config = dict(
    num_experts=8,
    optimizer='adamw',
    epochs=28.2,
    lr_schedule='cosine',
)
Rows from expert 3 of block 6, named by matrix and row number. Rows with one number belong to one neuron. Each number is 200 + 30 x the weight over the matrix's rms, rounded and kept within 0 to 999. All counts start at 0.
# up: expert up (model.blocks.6.mlp.up, 8x320x320), inputs 0-319
# down: expert down (model.blocks.6.mlp.down, 8x320x320, transposed), outputs 0-319
up.278,175,209,168,214,187,193,212,114,136,212,295,155,258,213,167,173,151,178,213,227,232,208,172,209,176,157,233,139,157,114,180,200,183,175,229,214,179,215,181,167,188,193,268,203,196,234,174,186,196,172,239,185,220,206,184,177,169,178,222,170,211,202,210,221,258,118,257,199,219,197,212,236,198,184,200,211,206,202,169,200,221,270,208,171,196,189,221,253,206,178,140,181,206,200,197,192,200,179,239,234,196,168,275,195,227,187,203,223,227,172,175,216,210,205,224,180,250,223,202,199,186,218,151,153,236,226,175,193,233,262,234,158,217,197,214,157,206,226,245,219,218,139,226,214,170,202,241,181,175,168,248,157,177,244,130,261,207,192,173,201,233,242,167,182,162,191,185,202,195,223,194,225,176,182,210,170,172,243,204,195,182,200,193,153,219,223,209,217,189,189,240,204,198,172,214,211,199,202,199,135,227,105,238,242,227,195,238,177,172,195,196,234,147,130,139,261,234,247,207,220,190,189,172,200,147,224,232,223,194,201,169,222,158,180,261,215,274,221,195,253,238,208,206,199,190,148,230,204,214,244,127,190,214,227,224,232,216,145,219,243,188,197,233,188,199,250,241,213,203,209,262,198,234,181,274,207,175,177,261,190,197,219,203,187,218,192,171,202,167,211,167,232,189,164,251,240,174,238,96,171,202,214,245,162,157,172,213,174,231,294,257,189,171,180,169,152,224,227,172,224
down.278,196,211,221,201,228,164,223,262,267,123,181,210,207,230,196,188,233,222,184,178,203,264,203,268,178,255,181,258,237,200,183,138,225,169,218,238,235,233,158,171,198,190,217,201,230,158,240,225,168,131,211,253,260,165,188,226,175,184,215,281,265,157,151,212,217,213,144,196,195,179,148,150,257,248,165,194,220,207,198,212,166,176,226,256,202,257,191,207,213,187,241,197,190,189,170,213,131,198,201,237,162,184,208,198,187,225,204,169,241,230,198,191,170,228,192,191,178,211,165,170,262,170,183,180,142,217,202,166,245,144,236,209,192,164,156,177,191,183,159,179,210,280,211,142,209,161,125,213,202,273,210,274,210,240,182,199,108,214,193,205,214,217,210,228,214,166,242,177,222,241,218,162,212,226,181,164,158,123,223,253,186,235,233,180,126,187,208,187,192,217,204,219,173,174,204,210,211,173,248,223,208,254,204,222,193,192,185,223,198,190,198,179,209,205,209,180,188,183,156,188,185,278,226,158,220,219,207,193,247,211,218,212,253,197,144,215,168,177,211,174,167,161,216,188,191,212,140,189,142,175,241,271,224,236,174,189,157,203,165,198,157,193,224,201,231,129,217,189,179,204,194,199,265,248,142,227,167,124,186,168,185,194,188,103,183,215,194,255,216,184,228,176,195,268,181,165,197,156,183,200,216,181,203,213,220,163,195,187,169,163,208,223,200,137,222,187,194,203,201,207
up.279,215,200,203,179,166,227,177,223,184,205,213,134,177,189,204,243,181,140,196,202,181,234,184,192,164,176,231,232,219,209,177,201,218,250,219,237,153,201,207,190,214,232,182,229,189,171,198,167,203,215,165,116,169,239,176,194,176,235,207,204,213,234,196,240,217,186,242,191,221,203,199,223,183,188,189,226,187,195,149,210,205,211,220,169,168,243,245,169,163,239,164,228,201,234,189,148,190,210,194,172,222,173,164,225,229,170,195,162,145,189,145,225,160,208,159,168,205,216,212,223,159,196,183,266,159,201,208,246,211,195,236,202,215,173,217,176,198,163,188,185,143,135,214,242,200,229,205,194,234,169,158,194,231,233,266,193,208,235,196,208,136,239,208,247,208,206,233,126,185,270,182,246,173,193,219,173,161,205,211,219,131,194,156,223,241,245,173,232,217,202,212,214,194,180,239,202,201,156,220,295,220,185,204,220,276,213,206,166,225,213,212,199,194,161,206,166,174,270,245,194,155,185,186,184,229,230,198,257,183,205,209,198,180,134,151,237,195,139,170,260,166,193,231,199,173,206,212,187,188,266,205,121,199,214,233,214,263,161,212,254,196,171,191,214,222,176,210,169,167,216,221,200,226,229,204,215,264,229,189,211,165,200,184,274,116,231,181,176,210,184,212,237,220,211,222,194,199,195,166,181,193,191,210,270,186,168,247,186,210,161,176,164,185,224,170,233,198,250,220,214
down.279,177,197,197,166,214,200,204,198,180,229,237,228,188,224,191,177,256,189,204,175,165,192,191,219,207,174,209,185,182,171,175,218,170,160,200,212,193,202,144,266,266,177,209,209,199,182,186,187,208,269,192,165,210,196,184,198,190,178,221,205,194,207,213,139,175,264,202,243,236,192,208,248,202,170,186,221,175,183,213,177,219,208,214,255,211,178,215,190,177,178,195,194,173,216,220,211,214,190,212,224,189,201,206,193,193,206,196,193,211,227,221,180,210,192,209,206,176,208,221,194,200,212,164,155,193,198,216,187,225,194,174,131,203,201,220,213,171,194,106,162,188,174,218,223,197,197,223,203,154,212,227,181,134,227,207,189,207,193,213,218,184,241,211,241,223,175,182,202,198,212,197,190,238,195,220,235,175,203,190,179,257,150,211,176,214,203,153,208,178,178,216,211,204,282,196,208,161,186,198,180,203,184,248,218,159,210,190,170,168,206,175,220,191,191,218,184,226,201,175,219,137,202,170,228,142,156,123,225,189,147,211,199,199,193,248,172,225,227,151,194,196,263,211,183,211,215,178,220,206,191,176,224,154,221,193,250,214,201,185,200,216,200,198,207,215,215,183,214,189,208,202,214,205,160,208,179,126,271,159,209,185,190,221,199,214,160,206,213,161,205,215,225,147,185,194,211,168,223,158,212,184,191,198,174,232,161,203,236,193,221,254,222,197,180,158,184,219,163,207,184
up.280,153,185,179,182,166,192,182,209,199,207,175,234,195,204,177,198,170,223,207,203,164,172,198,186,218,196,164,190,164,184,213,205,224,212,164,185,233,208,233,216,178,155,237,218,205,226,168,222,240,230,221,224,204,186,234,219,204,194,174,201,202,141,198,229,229,153,221,184,186,252,178,197,197,178,242,190,195,147,195,207,197,197,203,181,217,203,174,189,199,184,179,189,197,185,182,166,220,180,82,201,218,236,205,173,188,183,221,219,189,153,170,189,198,210,171,219,251,200,166,202,226,223,253,196,185,185,182,241,205,161,180,214,212,212,180,229,189,202,194,159,175,207,200,179,187,219,215,143,206,182,211,242,246,136,213,160,211,176,236,232,242,165,177,169,128,201,185,200,232,164,188,213,179,168,202,222,242,215,216,187,240,181,207,237,199,165,201,159,207,239,196,176,185,210,145,235,183,183,203,173,196,209,172,218,189,132,205,229,212,234,171,198,199,180,209,226,180,165,192,192,207,192,234,187,200,229,187,205,244,228,169,242,169,251,161,216,191,249,217,230,167,193,185,206,177,164,203,189,241,183,231,188,218,206,205,160,147,195,168,203,237,209,192,194,168,236,193,203,218,212,157,216,172,182,228,229,239,252,256,238,199,202,188,178,233,212,196,250,228,176,187,231,176,239,196,193,211,187,224,194,213,184,173,162,224,197,205,211,204,162,195,194,183,215,153,204,215,227,235,205
down.280,239,192,228,211,197,161,191,202,206,206,251,209,198,166,225,207,222,176,185,171,204,236,169,180,173,167,200,217,177,198,186,185,198,226,189,240,225,203,184,299,208,208,162,220,157,213,201,217,174,206,213,183,219,257,186,182,217,161,210,221,162,198,161,209,228,235,167,206,176,188,195,183,198,220,180,188,185,231,191,185,157,216,163,252,174,226,214,216,170,183,214,173,212,197,193,218,167,234,232,181,221,199,190,208,230,206,205,206,195,242,265,167,199,209,225,190,169,186,212,235,217,221,186,219,193,184,209,129,189,236,160,198,190,225,184,198,168,198,196,221,228,202,196,170,193,181,198,213,186,164,208,219,227,213,195,213,188,210,221,190,162,194,224,200,212,201,226,189,155,217,186,213,228,191,206,224,223,180,144,224,192,194,168,205,158,222,194,203,180,197,183,225,213,305,260,174,192,185,211,206,192,217,207,203,209,213,193,169,188,223,228,192,167,183,229,170,211,185,242,208,212,223,211,237,232,229,197,226,206,179,212,186,216,217,222,153,182,207,202,207,214,210,227,175,177,193,222,189,155,236,199,225,204,175,199,201,213,201,187,179,198,205,182,185,215,182,216,198,216,201,199,210,202,222,196,209,173,199,190,174,154,228,219,210,218,221,184,186,197,187,173,224,217,178,207,222,225,201,211,223,188,191,163,206,202,190,218,240,128,180,178,192,211,217,199,216,171,209,164,180
up.281,261,215,219,246,233,201,207,226,206,210,223,218,221,172,193,152,177,198,183,268,179,170,204,191,187,241,199,189,215,210,206,221,215,176,223,186,181,196,192,180,204,224,230,199,222,218,194,163,186,185,202,131,165,177,181,198,206,156,224,175,163,217,214,189,180,225,203,160,217,160,235,157,208,230,189,215,252,208,266,211,216,204,169,162,190,218,176,258,208,169,230,209,252,194,219,290,227,177,190,225,197,155,228,223,219,209,225,213,246,212,249,198,229,202,247,204,186,221,221,240,184,160,149,149,272,261,210,266,198,151,208,167,167,219,224,180,192,222,234,207,264,176,197,193,214,190,191,196,240,204,190,188,191,192,172,171,229,175,190,141,175,200,215,149,189,175,175,183,146,124,238,199,228,191,194,175,177,283,207,204,220,216,178,197,155,208,229,174,205,203,219,173,166,182,192,191,174,261,187,251,197,210,223,186,180,200,175,189,184,191,227,193,215,241,144,184,216,229,218,181,202,182,203,245,209,112,187,185,209,225,221,151,219,189,194,201,199,209,215,163,252,261,191,228,175,173,181,236,224,226,167,152,198,212,206,235,219,229,213,210,210,183,173,218,184,233,223,188,191,214,176,213,196,206,175,212,132,186,224,136,245,200,234,236,158,200,190,151,202,217,191,181,184,143,212,233,230,211,218,185,197,195,191,177,199,191,226,203,213,237,178,229,203,211,220,180,166,171,191,191
down.281,184,157,217,189,174,200,196,205,236,221,235,228,223,160,175,192,252,190,211,210,184,143,185,204,209,235,139,202,184,180,266,223,228,197,163,125,215,154,202,204,202,208,228,224,148,230,221,239,206,184,167,216,188,269,191,166,209,133,168,206,171,167,224,186,186,225,218,187,199,202,196,208,190,198,182,111,204,174,204,228,151,189,195,156,196,197,201,242,220,207,171,210,228,208,217,235,190,198,186,193,209,183,210,225,227,159,192,160,167,195,239,155,224,172,267,178,228,183,201,214,156,158,247,161,228,166,259,190,221,135,221,192,200,214,182,206,240,145,207,234,227,165,190,150,247,179,238,166,174,159,171,194,221,197,178,226,207,214,245,232,213,207,181,178,153,176,177,209,113,198,160,194,214,244,194,203,232,225,154,184,187,199,170,221,267,248,215,201,178,163,205,260,189,204,194,198,180,185,188,192,147,229,175,147,171,208,175,263,175,238,164,226,202,193,179,325,184,177,213,139,185,219,208,184,230,151,178,118,238,225,223,238,175,205,251,202,175,207,219,212,226,205,174,235,221,159,232,243,203,192,181,234,221,216,198,196,176,197,145,191,223,186,198,172,193,219,204,208,224,237,162,182,162,212,156,189,168,256,251,190,184,184,245,235,232,185,200,175,188,206,230,206,182,222,238,241,213,248,182,182,255,218,178,208,275,191,202,181,210,176,159,187,183,173,171,199,169,205,190,210
up.282,215,303,224,190,184,196,236,165,227,225,187,247,170,257,165,182,203,193,214,184,230,168,219,199,240,181,203,217,176,214,196,160,188,187,162,207,198,193,163,173,191,134,198,246,258,142,254,224,170,252,220,220,214,197,213,171,210,250,222,245,166,192,184,196,240,153,172,172,207,270,188,219,185,184,177,217,238,165,210,209,251,142,178,187,173,158,158,164,175,190,157,221,229,175,214,212,206,222,157,201,198,257,177,174,170,221,202,193,202,217,159,161,227,237,202,207,251,205,226,184,181,209,187,197,211,198,204,180,223,204,202,203,184,183,219,207,207,178,193,190,181,201,175,198,200,241,119,175,233,227,179,203,173,210,221,151,185,158,232,187,193,214,209,223,208,150,138,138,216,197,234,233,200,161,241,195,163,170,226,114,174,203,189,243,265,152,218,199,155,247,225,201,169,179,206,187,133,212,177,120,217,229,191,219,195,173,227,204,244,227,249,179,193,206,190,214,209,158,203,205,201,162,164,175,178,207,271,222,167,183,177,185,198,204,133,208,211,192,209,192,174,199,186,159,193,214,195,204,196,196,224,202,158,208,229,197,220,191,224,200,171,214,192,218,187,231,188,215,202,152,203,166,192,167,218,215,220,177,177,223,211,182,157,175,308,217,238,234,230,231,250,167,158,206,158,148,256,166,132,170,196,208,186,249,177,244,228,197,263,231,186,225,146,197,277,236,214,198,211,175
down.282,139,230,220,202,196,162,246,236,204,164,257,160,182,261,138,264,166,207,212,214,228,151,199,177,165,197,165,207,178,228,186,207,245,249,195,200,194,208,235,229,224,219,175,212,199,237,228,167,189,249,247,188,237,184,205,173,129,270,244,229,219,210,164,208,260,171,212,173,178,230,200,183,217,212,214,243,234,181,205,217,170,188,187,229,200,197,211,154,175,200,237,172,249,207,164,144,183,175,210,161,184,198,182,198,217,210,193,188,204,181,232,139,224,171,176,214,228,201,202,205,141,201,190,227,187,211,209,231,226,192,241,236,223,269,154,174,164,250,221,177,186,216,242,169,197,250,205,187,202,141,180,172,179,192,194,231,151,228,215,180,157,271,196,163,191,141,188,222,225,156,154,159,117,219,193,181,205,218,185,170,203,212,195,157,168,239,207,238,257,174,161,184,195,224,225,201,197,225,192,253,194,233,162,190,252,171,173,193,165,214,218,194,140,181,203,177,188,183,180,185,215,154,172,244,145,244,237,179,225,151,234,166,200,210,183,245,156,150,210,216,207,197,202,175,197,171,189,167,168,198,247,224,199,179,160,163,196,193,195,174,222,186,182,138,143,182,274,240,223,189,193,243,182,265,214,222,230,158,181,237,224,216,151,173,253,153,162,178,179,211,168,213,230,217,274,213,195,215,216,196,196,244,194,146,153,208,182,168,214,201,188,208,206,276,181,214,188,224,187,192
up.283,187,220,172,185,227,198,175,208,216,237,240,195,248,218,176,193,171,192,268,229,204,218,192,247,165,260,204,202,220,170,227,189,230,214,194,193,219,189,233,188,190,199,251,212,166,234,196,190,128,198,172,166,126,178,175,240,169,168,189,156,187,243,229,198,204,170,168,241,232,214,254,248,195,236,204,222,240,215,194,163,218,220,208,179,219,239,197,238,207,180,215,227,189,191,194,208,176,212,208,228,162,233,233,228,218,188,230,219,215,208,210,215,255,214,211,260,193,211,218,214,207,163,196,190,226,210,203,158,181,232,203,209,213,253,181,183,157,201,235,196,234,168,171,273,210,191,179,195,162,176,182,237,234,213,159,239,169,158,205,221,196,213,164,199,161,175,214,189,190,176,210,207,212,146,227,194,218,201,163,207,235,208,167,203,234,215,213,180,201,192,192,163,203,184,187,208,195,145,186,189,225,223,190,162,231,231,230,207,205,209,221,210,240,213,197,209,223,184,160,174,192,204,218,196,212,189,180,171,217,221,256,177,216,188,207,191,238,200,234,210,217,235,173,193,140,128,205,264,207,210,223,151,213,219,248,209,218,178,234,232,205,174,215,200,228,184,206,202,193,236,165,224,236,158,189,221,193,178,252,139,221,193,200,207,229,194,198,176,171,226,245,166,203,227,215,183,192,167,229,155,234,206,197,218,197,144,207,215,231,193,207,190,204,177,190,202,181,134,199,172
down.283,154,228,141,196,205,173,192,197,162,210,196,202,197,150,130,215,221,187,269,191,147,192,194,175,240,179,175,181,197,217,188,197,177,194,185,155,201,214,157,238,223,171,193,218,172,240,200,226,171,203,236,220,210,203,272,184,198,182,237,186,155,172,217,204,262,207,220,174,195,161,217,196,200,213,195,205,233,217,200,170,174,208,173,230,199,169,207,162,160,211,213,144,155,149,201,186,262,225,239,211,201,167,181,207,262,253,180,153,222,173,206,189,231,246,174,204,202,189,214,225,181,152,194,205,207,192,206,270,213,157,187,171,217,217,148,201,208,223,265,187,195,225,241,153,176,191,177,165,210,211,180,166,193,259,212,237,214,207,223,208,223,230,163,230,220,226,214,216,204,199,228,180,238,186,191,188,207,218,204,172,159,197,142,254,130,257,237,176,215,168,186,171,201,230,156,214,216,243,204,194,196,176,209,206,208,194,218,207,227,237,184,179,234,197,193,189,208,217,179,216,183,198,213,219,198,148,239,213,216,178,263,173,187,244,176,192,182,259,243,185,206,210,215,216,218,137,229,159,251,193,154,226,208,199,181,182,141,212,214,188,232,170,203,215,161,211,232,234,198,186,176,192,192,123,197,204,196,161,191,190,235,242,138,162,183,185,151,205,155,187,189,200,173,191,188,165,189,261,225,166,211,252,214,181,200,240,207,183,210,175,202,192,173,175,178,172,197,198,218,239
up.284,200,170,174,239,133,238,227,171,187,228,214,178,155,195,263,225,199,214,172,186,193,232,229,181,250,169,221,249,158,203,217,198,197,187,237,219,199,200,202,162,196,206,206,175,174,178,171,239,209,156,203,173,230,253,217,200,253,188,153,171,190,230,197,213,220,194,222,181,190,247,198,259,208,162,177,197,157,183,212,214,188,248,230,215,235,232,252,174,207,226,174,204,203,204,208,175,211,192,170,158,201,234,190,173,186,216,242,237,153,192,196,253,156,185,175,169,178,213,218,200,210,208,224,277,169,237,237,186,212,220,233,224,191,221,189,185,198,187,164,179,160,187,218,270,184,251,206,149,197,175,194,193,204,206,234,194,183,216,159,194,169,195,180,210,209,219,186,186,193,176,173,202,212,225,182,167,220,224,187,221,139,212,189,160,198,192,227,241,206,218,153,230,191,162,237,181,212,210,209,177,169,121,195,225,241,215,253,187,197,163,200,185,215,176,248,222,164,251,218,197,149,258,194,179,185,200,271,203,175,199,210,247,169,154,174,196,232,149,195,149,209,154,230,188,186,271,239,143,198,212,154,210,213,158,183,197,186,192,194,251,223,198,191,199,218,140,253,187,193,283,199,211,180,209,166,169,221,192,195,246,216,198,164,234,203,202,190,199,204,206,196,260,204,208,198,176,206,238,185,247,211,215,172,209,165,217,229,206,186,218,124,154,152,216,189,240,214,198,233,214
down.284,217,210,203,225,258,225,151,232,191,226,208,199,252,232,209,148,237,211,197,214,191,200,151,219,195,207,193,180,221,155,200,212,194,181,206,199,200,218,151,218,177,231,236,187,238,193,198,136,212,184,171,206,230,208,218,205,158,196,212,219,191,219,226,176,206,184,183,200,252,222,213,250,187,227,179,165,228,182,219,211,263,204,213,211,178,194,194,259,165,155,239,233,190,195,186,258,193,168,185,269,194,189,245,220,174,199,218,183,245,231,207,192,233,195,258,218,146,225,221,211,179,224,154,165,211,214,190,207,221,189,183,138,193,183,227,192,182,220,173,156,233,221,193,227,172,160,214,220,181,221,228,252,187,226,162,186,193,142,194,169,171,236,208,210,170,173,212,190,216,214,229,210,224,155,217,208,181,229,219,186,265,201,231,180,234,191,193,204,171,255,226,195,176,235,185,229,155,220,190,193,237,213,255,180,178,231,189,175,194,182,167,235,172,188,164,195,253,196,196,208,173,202,200,232,212,155,170,190,197,194,168,208,227,173,228,203,256,227,183,199,217,251,212,199,209,161,191,270,207,211,158,214,169,241,210,272,173,204,183,198,188,198,247,239,178,262,187,164,196,200,197,252,210,191,252,203,144,238,221,212,147,192,220,180,197,209,226,205,229,197,256,174,186,210,185,236,183,173,159,176,182,201,176,179,203,197,207,211,220,257,243,241,235,176,177,190,234,201,161,220
up.285,243,257,242,116,181,211,260,166,194,147,227,260,183,240,196,169,273,145,176,245,288,192,257,225,200,180,202,200,210,160,199,156,145,137,189,173,227,195,226,154,327,180,192,205,201,191,229,207,180,299,188,274,203,212,264,153,46,249,225,208,217,218,163,206,220,169,197,173,311,170,239,199,192,170,218,220,224,210,207,179,175,237,178,253,253,174,238,268,103,174,200,209,261,175,293,188,144,169,206,170,195,268,237,163,246,258,259,240,218,222,182,151,207,249,175,171,223,305,267,127,197,105,108,174,167,124,395,167,306,188,206,187,142,155,244,180,198,190,172,115,157,198,265,206,179,234,237,208,259,117,111,227,132,221,189,210,169,202,214,232,252,255,196,230,264,229,201,101,148,136,148,175,194,246,229,175,155,139,176,147,236,213,209,236,251,239,201,301,192,136,208,170,127,158,108,203,146,208,184,183,148,204,184,167,131,251,199,217,288,211,225,254,239,221,245,199,194,213,221,221,146,175,45,219,103,186,285,204,234,118,263,142,166,185,225,189,135,95,189,188,135,220,211,245,299,196,240,241,143,244,213,214,178,297,178,260,160,116,127,224,261,150,191,214,200,233,176,307,240,210,143,237,225,224,207,177,208,148,199,258,200,152,193,186,291,153,196,207,118,289,240,236,147,185,295,233,198,182,173,219,215,195,152,189,203,291,246,154,211,144,235,133,116,190,227,193,221,191,242,190
down.285,94,159,102,270,227,244,187,200,133,221,266,83,218,301,191,250,165,189,139,167,70,137,151,249,203,174,180,188,202,241,239,199,252,261,218,138,212,167,178,294,120,251,214,221,211,223,120,179,330,128,249,333,315,208,220,185,272,266,164,263,210,201,245,170,201,268,199,250,102,260,189,220,210,155,138,121,165,144,211,125,227,137,252,288,193,214,247,136,242,217,156,174,113,202,206,225,310,191,206,159,187,203,186,191,221,180,120,234,141,177,212,129,217,175,209,186,289,185,135,186,201,315,220,258,216,248,111,202,130,137,247,217,285,223,223,230,244,160,112,174,192,214,166,153,254,187,202,200,165,228,239,167,217,228,183,251,181,198,191,187,279,191,166,114,161,157,211,160,246,217,171,226,242,185,113,175,178,194,186,178,271,101,263,192,158,229,223,201,242,219,193,221,154,290,246,215,92,245,230,153,257,202,246,192,302,129,239,225,151,207,164,181,152,166,150,243,181,131,143,149,246,237,181,141,213,215,177,158,90,192,84,235,223,206,223,204,348,167,232,209,238,179,122,244,165,222,161,173,274,168,142,182,110,153,204,153,118,256,114,218,140,218,208,169,219,126,317,236,174,195,304,190,184,189,197,156,205,306,218,188,225,242,164,233,245,222,155,166,229,231,216,202,211,265,140,213,59,269,180,235,210,217,255,224,131,147,242,241,225,191,274,228,194,223,142,182,218,194,174,166
up.286,191,227,182,188,170,231,198,221,135,155,206,203,198,246,196,197,248,174,180,223,210,211,227,241,259,127,209,216,182,132,170,202,186,163,191,239,127,240,238,174,223,211,181,197,241,174,189,154,212,203,220,213,238,177,217,189,168,260,225,265,219,243,218,194,228,197,169,186,234,213,194,220,219,177,218,193,185,178,239,192,209,216,209,248,262,155,155,196,168,200,146,190,201,217,162,143,260,215,213,194,216,246,201,109,210,232,211,209,197,143,173,184,189,157,197,183,184,260,148,175,195,179,178,211,193,161,273,204,204,228,223,188,183,148,235,150,169,200,233,203,159,188,253,165,172,211,193,169,195,137,171,212,102,312,192,226,140,247,210,214,206,183,225,191,234,139,193,178,143,260,174,170,190,242,200,150,176,172,202,182,172,205,252,155,223,202,214,250,204,186,237,240,225,177,196,259,188,247,200,192,204,150,246,192,156,249,214,165,241,212,191,260,223,222,159,200,210,214,236,208,195,182,88,174,92,223,304,218,202,199,205,188,224,147,207,221,216,160,190,164,120,180,213,200,248,210,198,211,165,195,188,249,153,199,181,218,212,168,205,158,215,181,195,172,122,214,226,238,188,184,197,199,220,217,201,167,284,153,204,183,201,172,180,234,184,161,196,232,183,218,211,185,164,243,230,194,208,157,166,164,196,197,190,167,188,292,170,228,212,200,240,142,137,250,216,176,232,169,204,198
down.286,168,176,136,186,214,213,115,190,142,231,248,166,216,220,193,204,232,243,209,220,129,184,128,201,208,189,191,247,186,205,215,143,199,201,212,116,228,199,166,206,193,202,223,162,156,197,162,209,246,149,183,210,224,183,239,215,202,244,186,230,238,201,234,175,215,226,199,228,206,206,201,229,215,173,220,135,141,187,206,182,200,207,254,239,177,212,219,216,147,206,203,205,176,182,177,181,243,216,183,149,218,190,203,132,173,221,259,217,160,179,223,150,201,225,167,183,199,184,203,183,206,223,210,233,166,228,253,177,190,180,159,209,235,199,223,193,230,197,139,159,203,174,201,185,192,204,213,201,171,187,225,221,184,255,179,212,164,250,190,257,227,198,184,142,171,167,208,137,239,212,128,150,193,211,232,176,230,172,158,181,202,154,267,265,173,183,193,193,206,204,197,233,166,196,149,228,187,188,201,182,238,195,220,171,262,148,184,246,184,169,162,195,153,217,169,162,179,159,219,183,198,166,211,167,227,223,194,173,153,237,192,192,251,181,240,213,205,199,212,223,199,191,202,225,213,185,216,172,207,160,191,237,145,201,249,191,137,225,166,200,218,186,206,200,226,195,271,278,233,199,178,189,186,233,211,163,136,228,235,186,179,179,169,211,230,202,210,204,205,229,228,188,221,277,202,217,104,216,207,219,216,237,160,198,214,180,202,191,231,218,243,194,213,292,143,201,229,192,165,239
up.287,214,198,136,200,185,214,198,138,214,205,186,193,264,200,155,172,201,205,212,206,220,205,229,213,239,240,216,178,225,194,194,159,164,222,176,217,152,169,166,178,152,199,211,226,231,211,203,212,193,161,177,144,189,228,181,162,248,211,197,172,182,216,179,188,212,159,152,155,182,258,197,174,174,244,203,175,213,218,240,240,220,206,207,189,211,159,151,236,191,213,210,225,187,194,210,239,221,235,217,221,192,219,193,183,169,208,219,185,205,184,196,209,207,236,254,214,155,198,254,171,198,191,210,218,174,214,197,205,201,173,203,241,172,201,212,170,194,185,175,218,212,220,162,196,181,201,206,178,237,204,193,261,191,245,187,196,234,191,222,169,185,218,215,205,227,207,166,190,214,190,206,219,200,216,199,172,209,227,229,204,194,202,191,197,223,152,199,190,225,249,200,205,173,182,214,139,162,213,161,194,209,168,211,203,226,233,246,185,235,207,186,157,189,173,188,139,192,191,191,200,226,196,164,165,193,202,234,221,152,171,212,210,190,190,207,201,196,186,181,140,190,160,229,210,203,203,139,231,175,234,182,208,181,205,238,241,231,187,190,233,218,182,186,231,254,203,215,159,143,169,189,175,225,163,233,205,176,149,210,209,225,187,152,165,157,255,242,199,236,222,235,136,178,181,152,183,204,193,199,164,194,239,190,211,162,265,205,220,196,242,194,228,212,186,224,211,233,211,177,202
down.287,170,165,231,167,178,219,222,227,189,200,230,214,162,278,203,231,224,178,198,154,200,202,169,194,201,187,143,212,157,178,234,196,221,217,169,187,221,173,208,211,245,190,171,236,196,178,214,187,229,250,203,155,213,178,165,183,171,190,190,205,235,192,207,176,186,235,222,248,223,205,214,229,173,192,150,243,168,175,164,188,221,215,257,237,176,192,262,208,191,241,193,205,200,188,191,142,191,176,180,172,164,206,192,167,237,151,188,228,180,212,205,147,169,210,181,200,200,208,194,231,231,224,178,165,176,187,221,183,198,186,210,190,208,187,212,190,194,224,181,174,228,187,188,181,219,204,201,207,165,229,206,197,199,202,205,189,188,238,235,206,191,203,216,219,205,119,207,190,210,212,145,219,178,204,270,218,230,220,160,192,185,187,207,188,210,255,210,198,154,182,204,260,202,202,228,224,154,163,220,216,180,204,203,152,200,191,201,205,145,227,174,204,143,176,186,169,190,178,197,183,190,175,167,203,168,252,153,159,185,193,175,188,221,197,186,244,208,149,244,219,205,239,212,206,206,203,130,176,159,227,208,185,200,182,187,179,230,180,150,193,243,151,196,180,219,223,221,230,183,178,224,195,157,236,211,207,155,209,199,175,223,198,209,232,214,187,199,206,189,197,202,251,221,233,237,213,204,169,219,212,247,167,212,226,194,165,216,184,213,237,185,218,198,268,162,198,195,186,229,198
up.288,175,164,169,222,222,203,185,217,190,114,258,221,209,201,216,213,170,172,227,224,260,201,238,237,207,241,202,155,194,157,178,228,198,233,210,210,181,215,213,196,233,269,149,198,182,231,190,152,208,193,221,202,186,179,181,252,229,171,149,191,182,241,226,155,207,223,225,168,241,150,252,221,205,272,216,240,185,243,205,158,219,222,190,183,267,194,202,211,238,206,230,185,137,200,225,221,226,205,211,237,86,235,234,230,257,228,222,212,235,188,215,192,205,180,240,239,201,244,219,196,137,170,157,187,205,166,170,151,196,239,191,226,215,263,176,214,169,251,236,233,251,153,223,217,190,203,246,216,178,244,211,217,218,232,221,265,187,164,194,154,193,210,217,200,212,216,181,220,212,177,208,175,287,154,209,201,226,156,168,205,265,160,166,145,174,254,233,230,195,163,230,153,245,198,227,188,200,210,184,204,244,168,196,178,204,216,211,200,173,211,175,229,230,214,193,228,178,211,196,210,210,217,136,251,147,159,218,149,123,180,214,149,202,237,280,136,188,201,246,256,209,213,172,200,181,215,230,211,208,182,145,159,192,223,155,203,238,175,219,201,173,179,178,165,199,186,204,264,177,202,186,236,239,130,228,207,208,156,198,185,182,229,178,173,238,182,135,154,140,216,181,214,212,189,171,215,189,210,209,213,213,240,203,183,183,225,226,210,165,218,182,208,196,200,226,203,187,166,207,184
down.288,206,243,168,177,241,127,196,172,206,272,164,158,197,133,171,196,208,240,229,246,232,184,282,158,196,162,182,184,219,222,214,267,203,203,187,169,228,183,210,197,214,160,267,208,203,241,224,244,98,216,178,225,207,219,203,221,226,145,235,204,159,190,204,201,203,147,192,163,202,252,280,215,232,236,206,217,243,240,216,175,142,216,189,216,231,195,159,193,189,196,159,194,192,204,218,235,162,232,232,245,275,155,210,285,196,248,164,132,276,198,198,222,264,203,259,236,190,203,241,227,191,152,226,207,213,229,174,248,213,217,207,188,184,245,116,244,215,173,257,219,219,213,239,179,161,147,152,148,176,175,170,170,191,240,216,195,214,163,219,162,281,202,145,207,180,202,182,223,162,157,319,170,303,197,216,217,222,204,194,178,152,227,106,253,163,201,185,97,131,195,148,116,182,185,213,155,267,242,175,187,201,206,228,241,206,253,223,201,202,216,203,201,252,225,182,221,256,177,187,207,179,328,232,228,219,148,173,237,223,170,221,218,202,218,168,113,168,282,192,185,253,158,220,206,223,190,238,207,246,144,139,276,255,216,193,214,200,210,211,194,131,212,202,232,194,194,205,230,175,233,200,190,191,157,140,211,217,139,186,189,226,216,149,142,198,180,199,199,202,211,231,183,206,185,200,131,287,274,190,213,205,266,226,223,216,215,157,178,193,169,177,193,184,117,247,181,217,317,215,192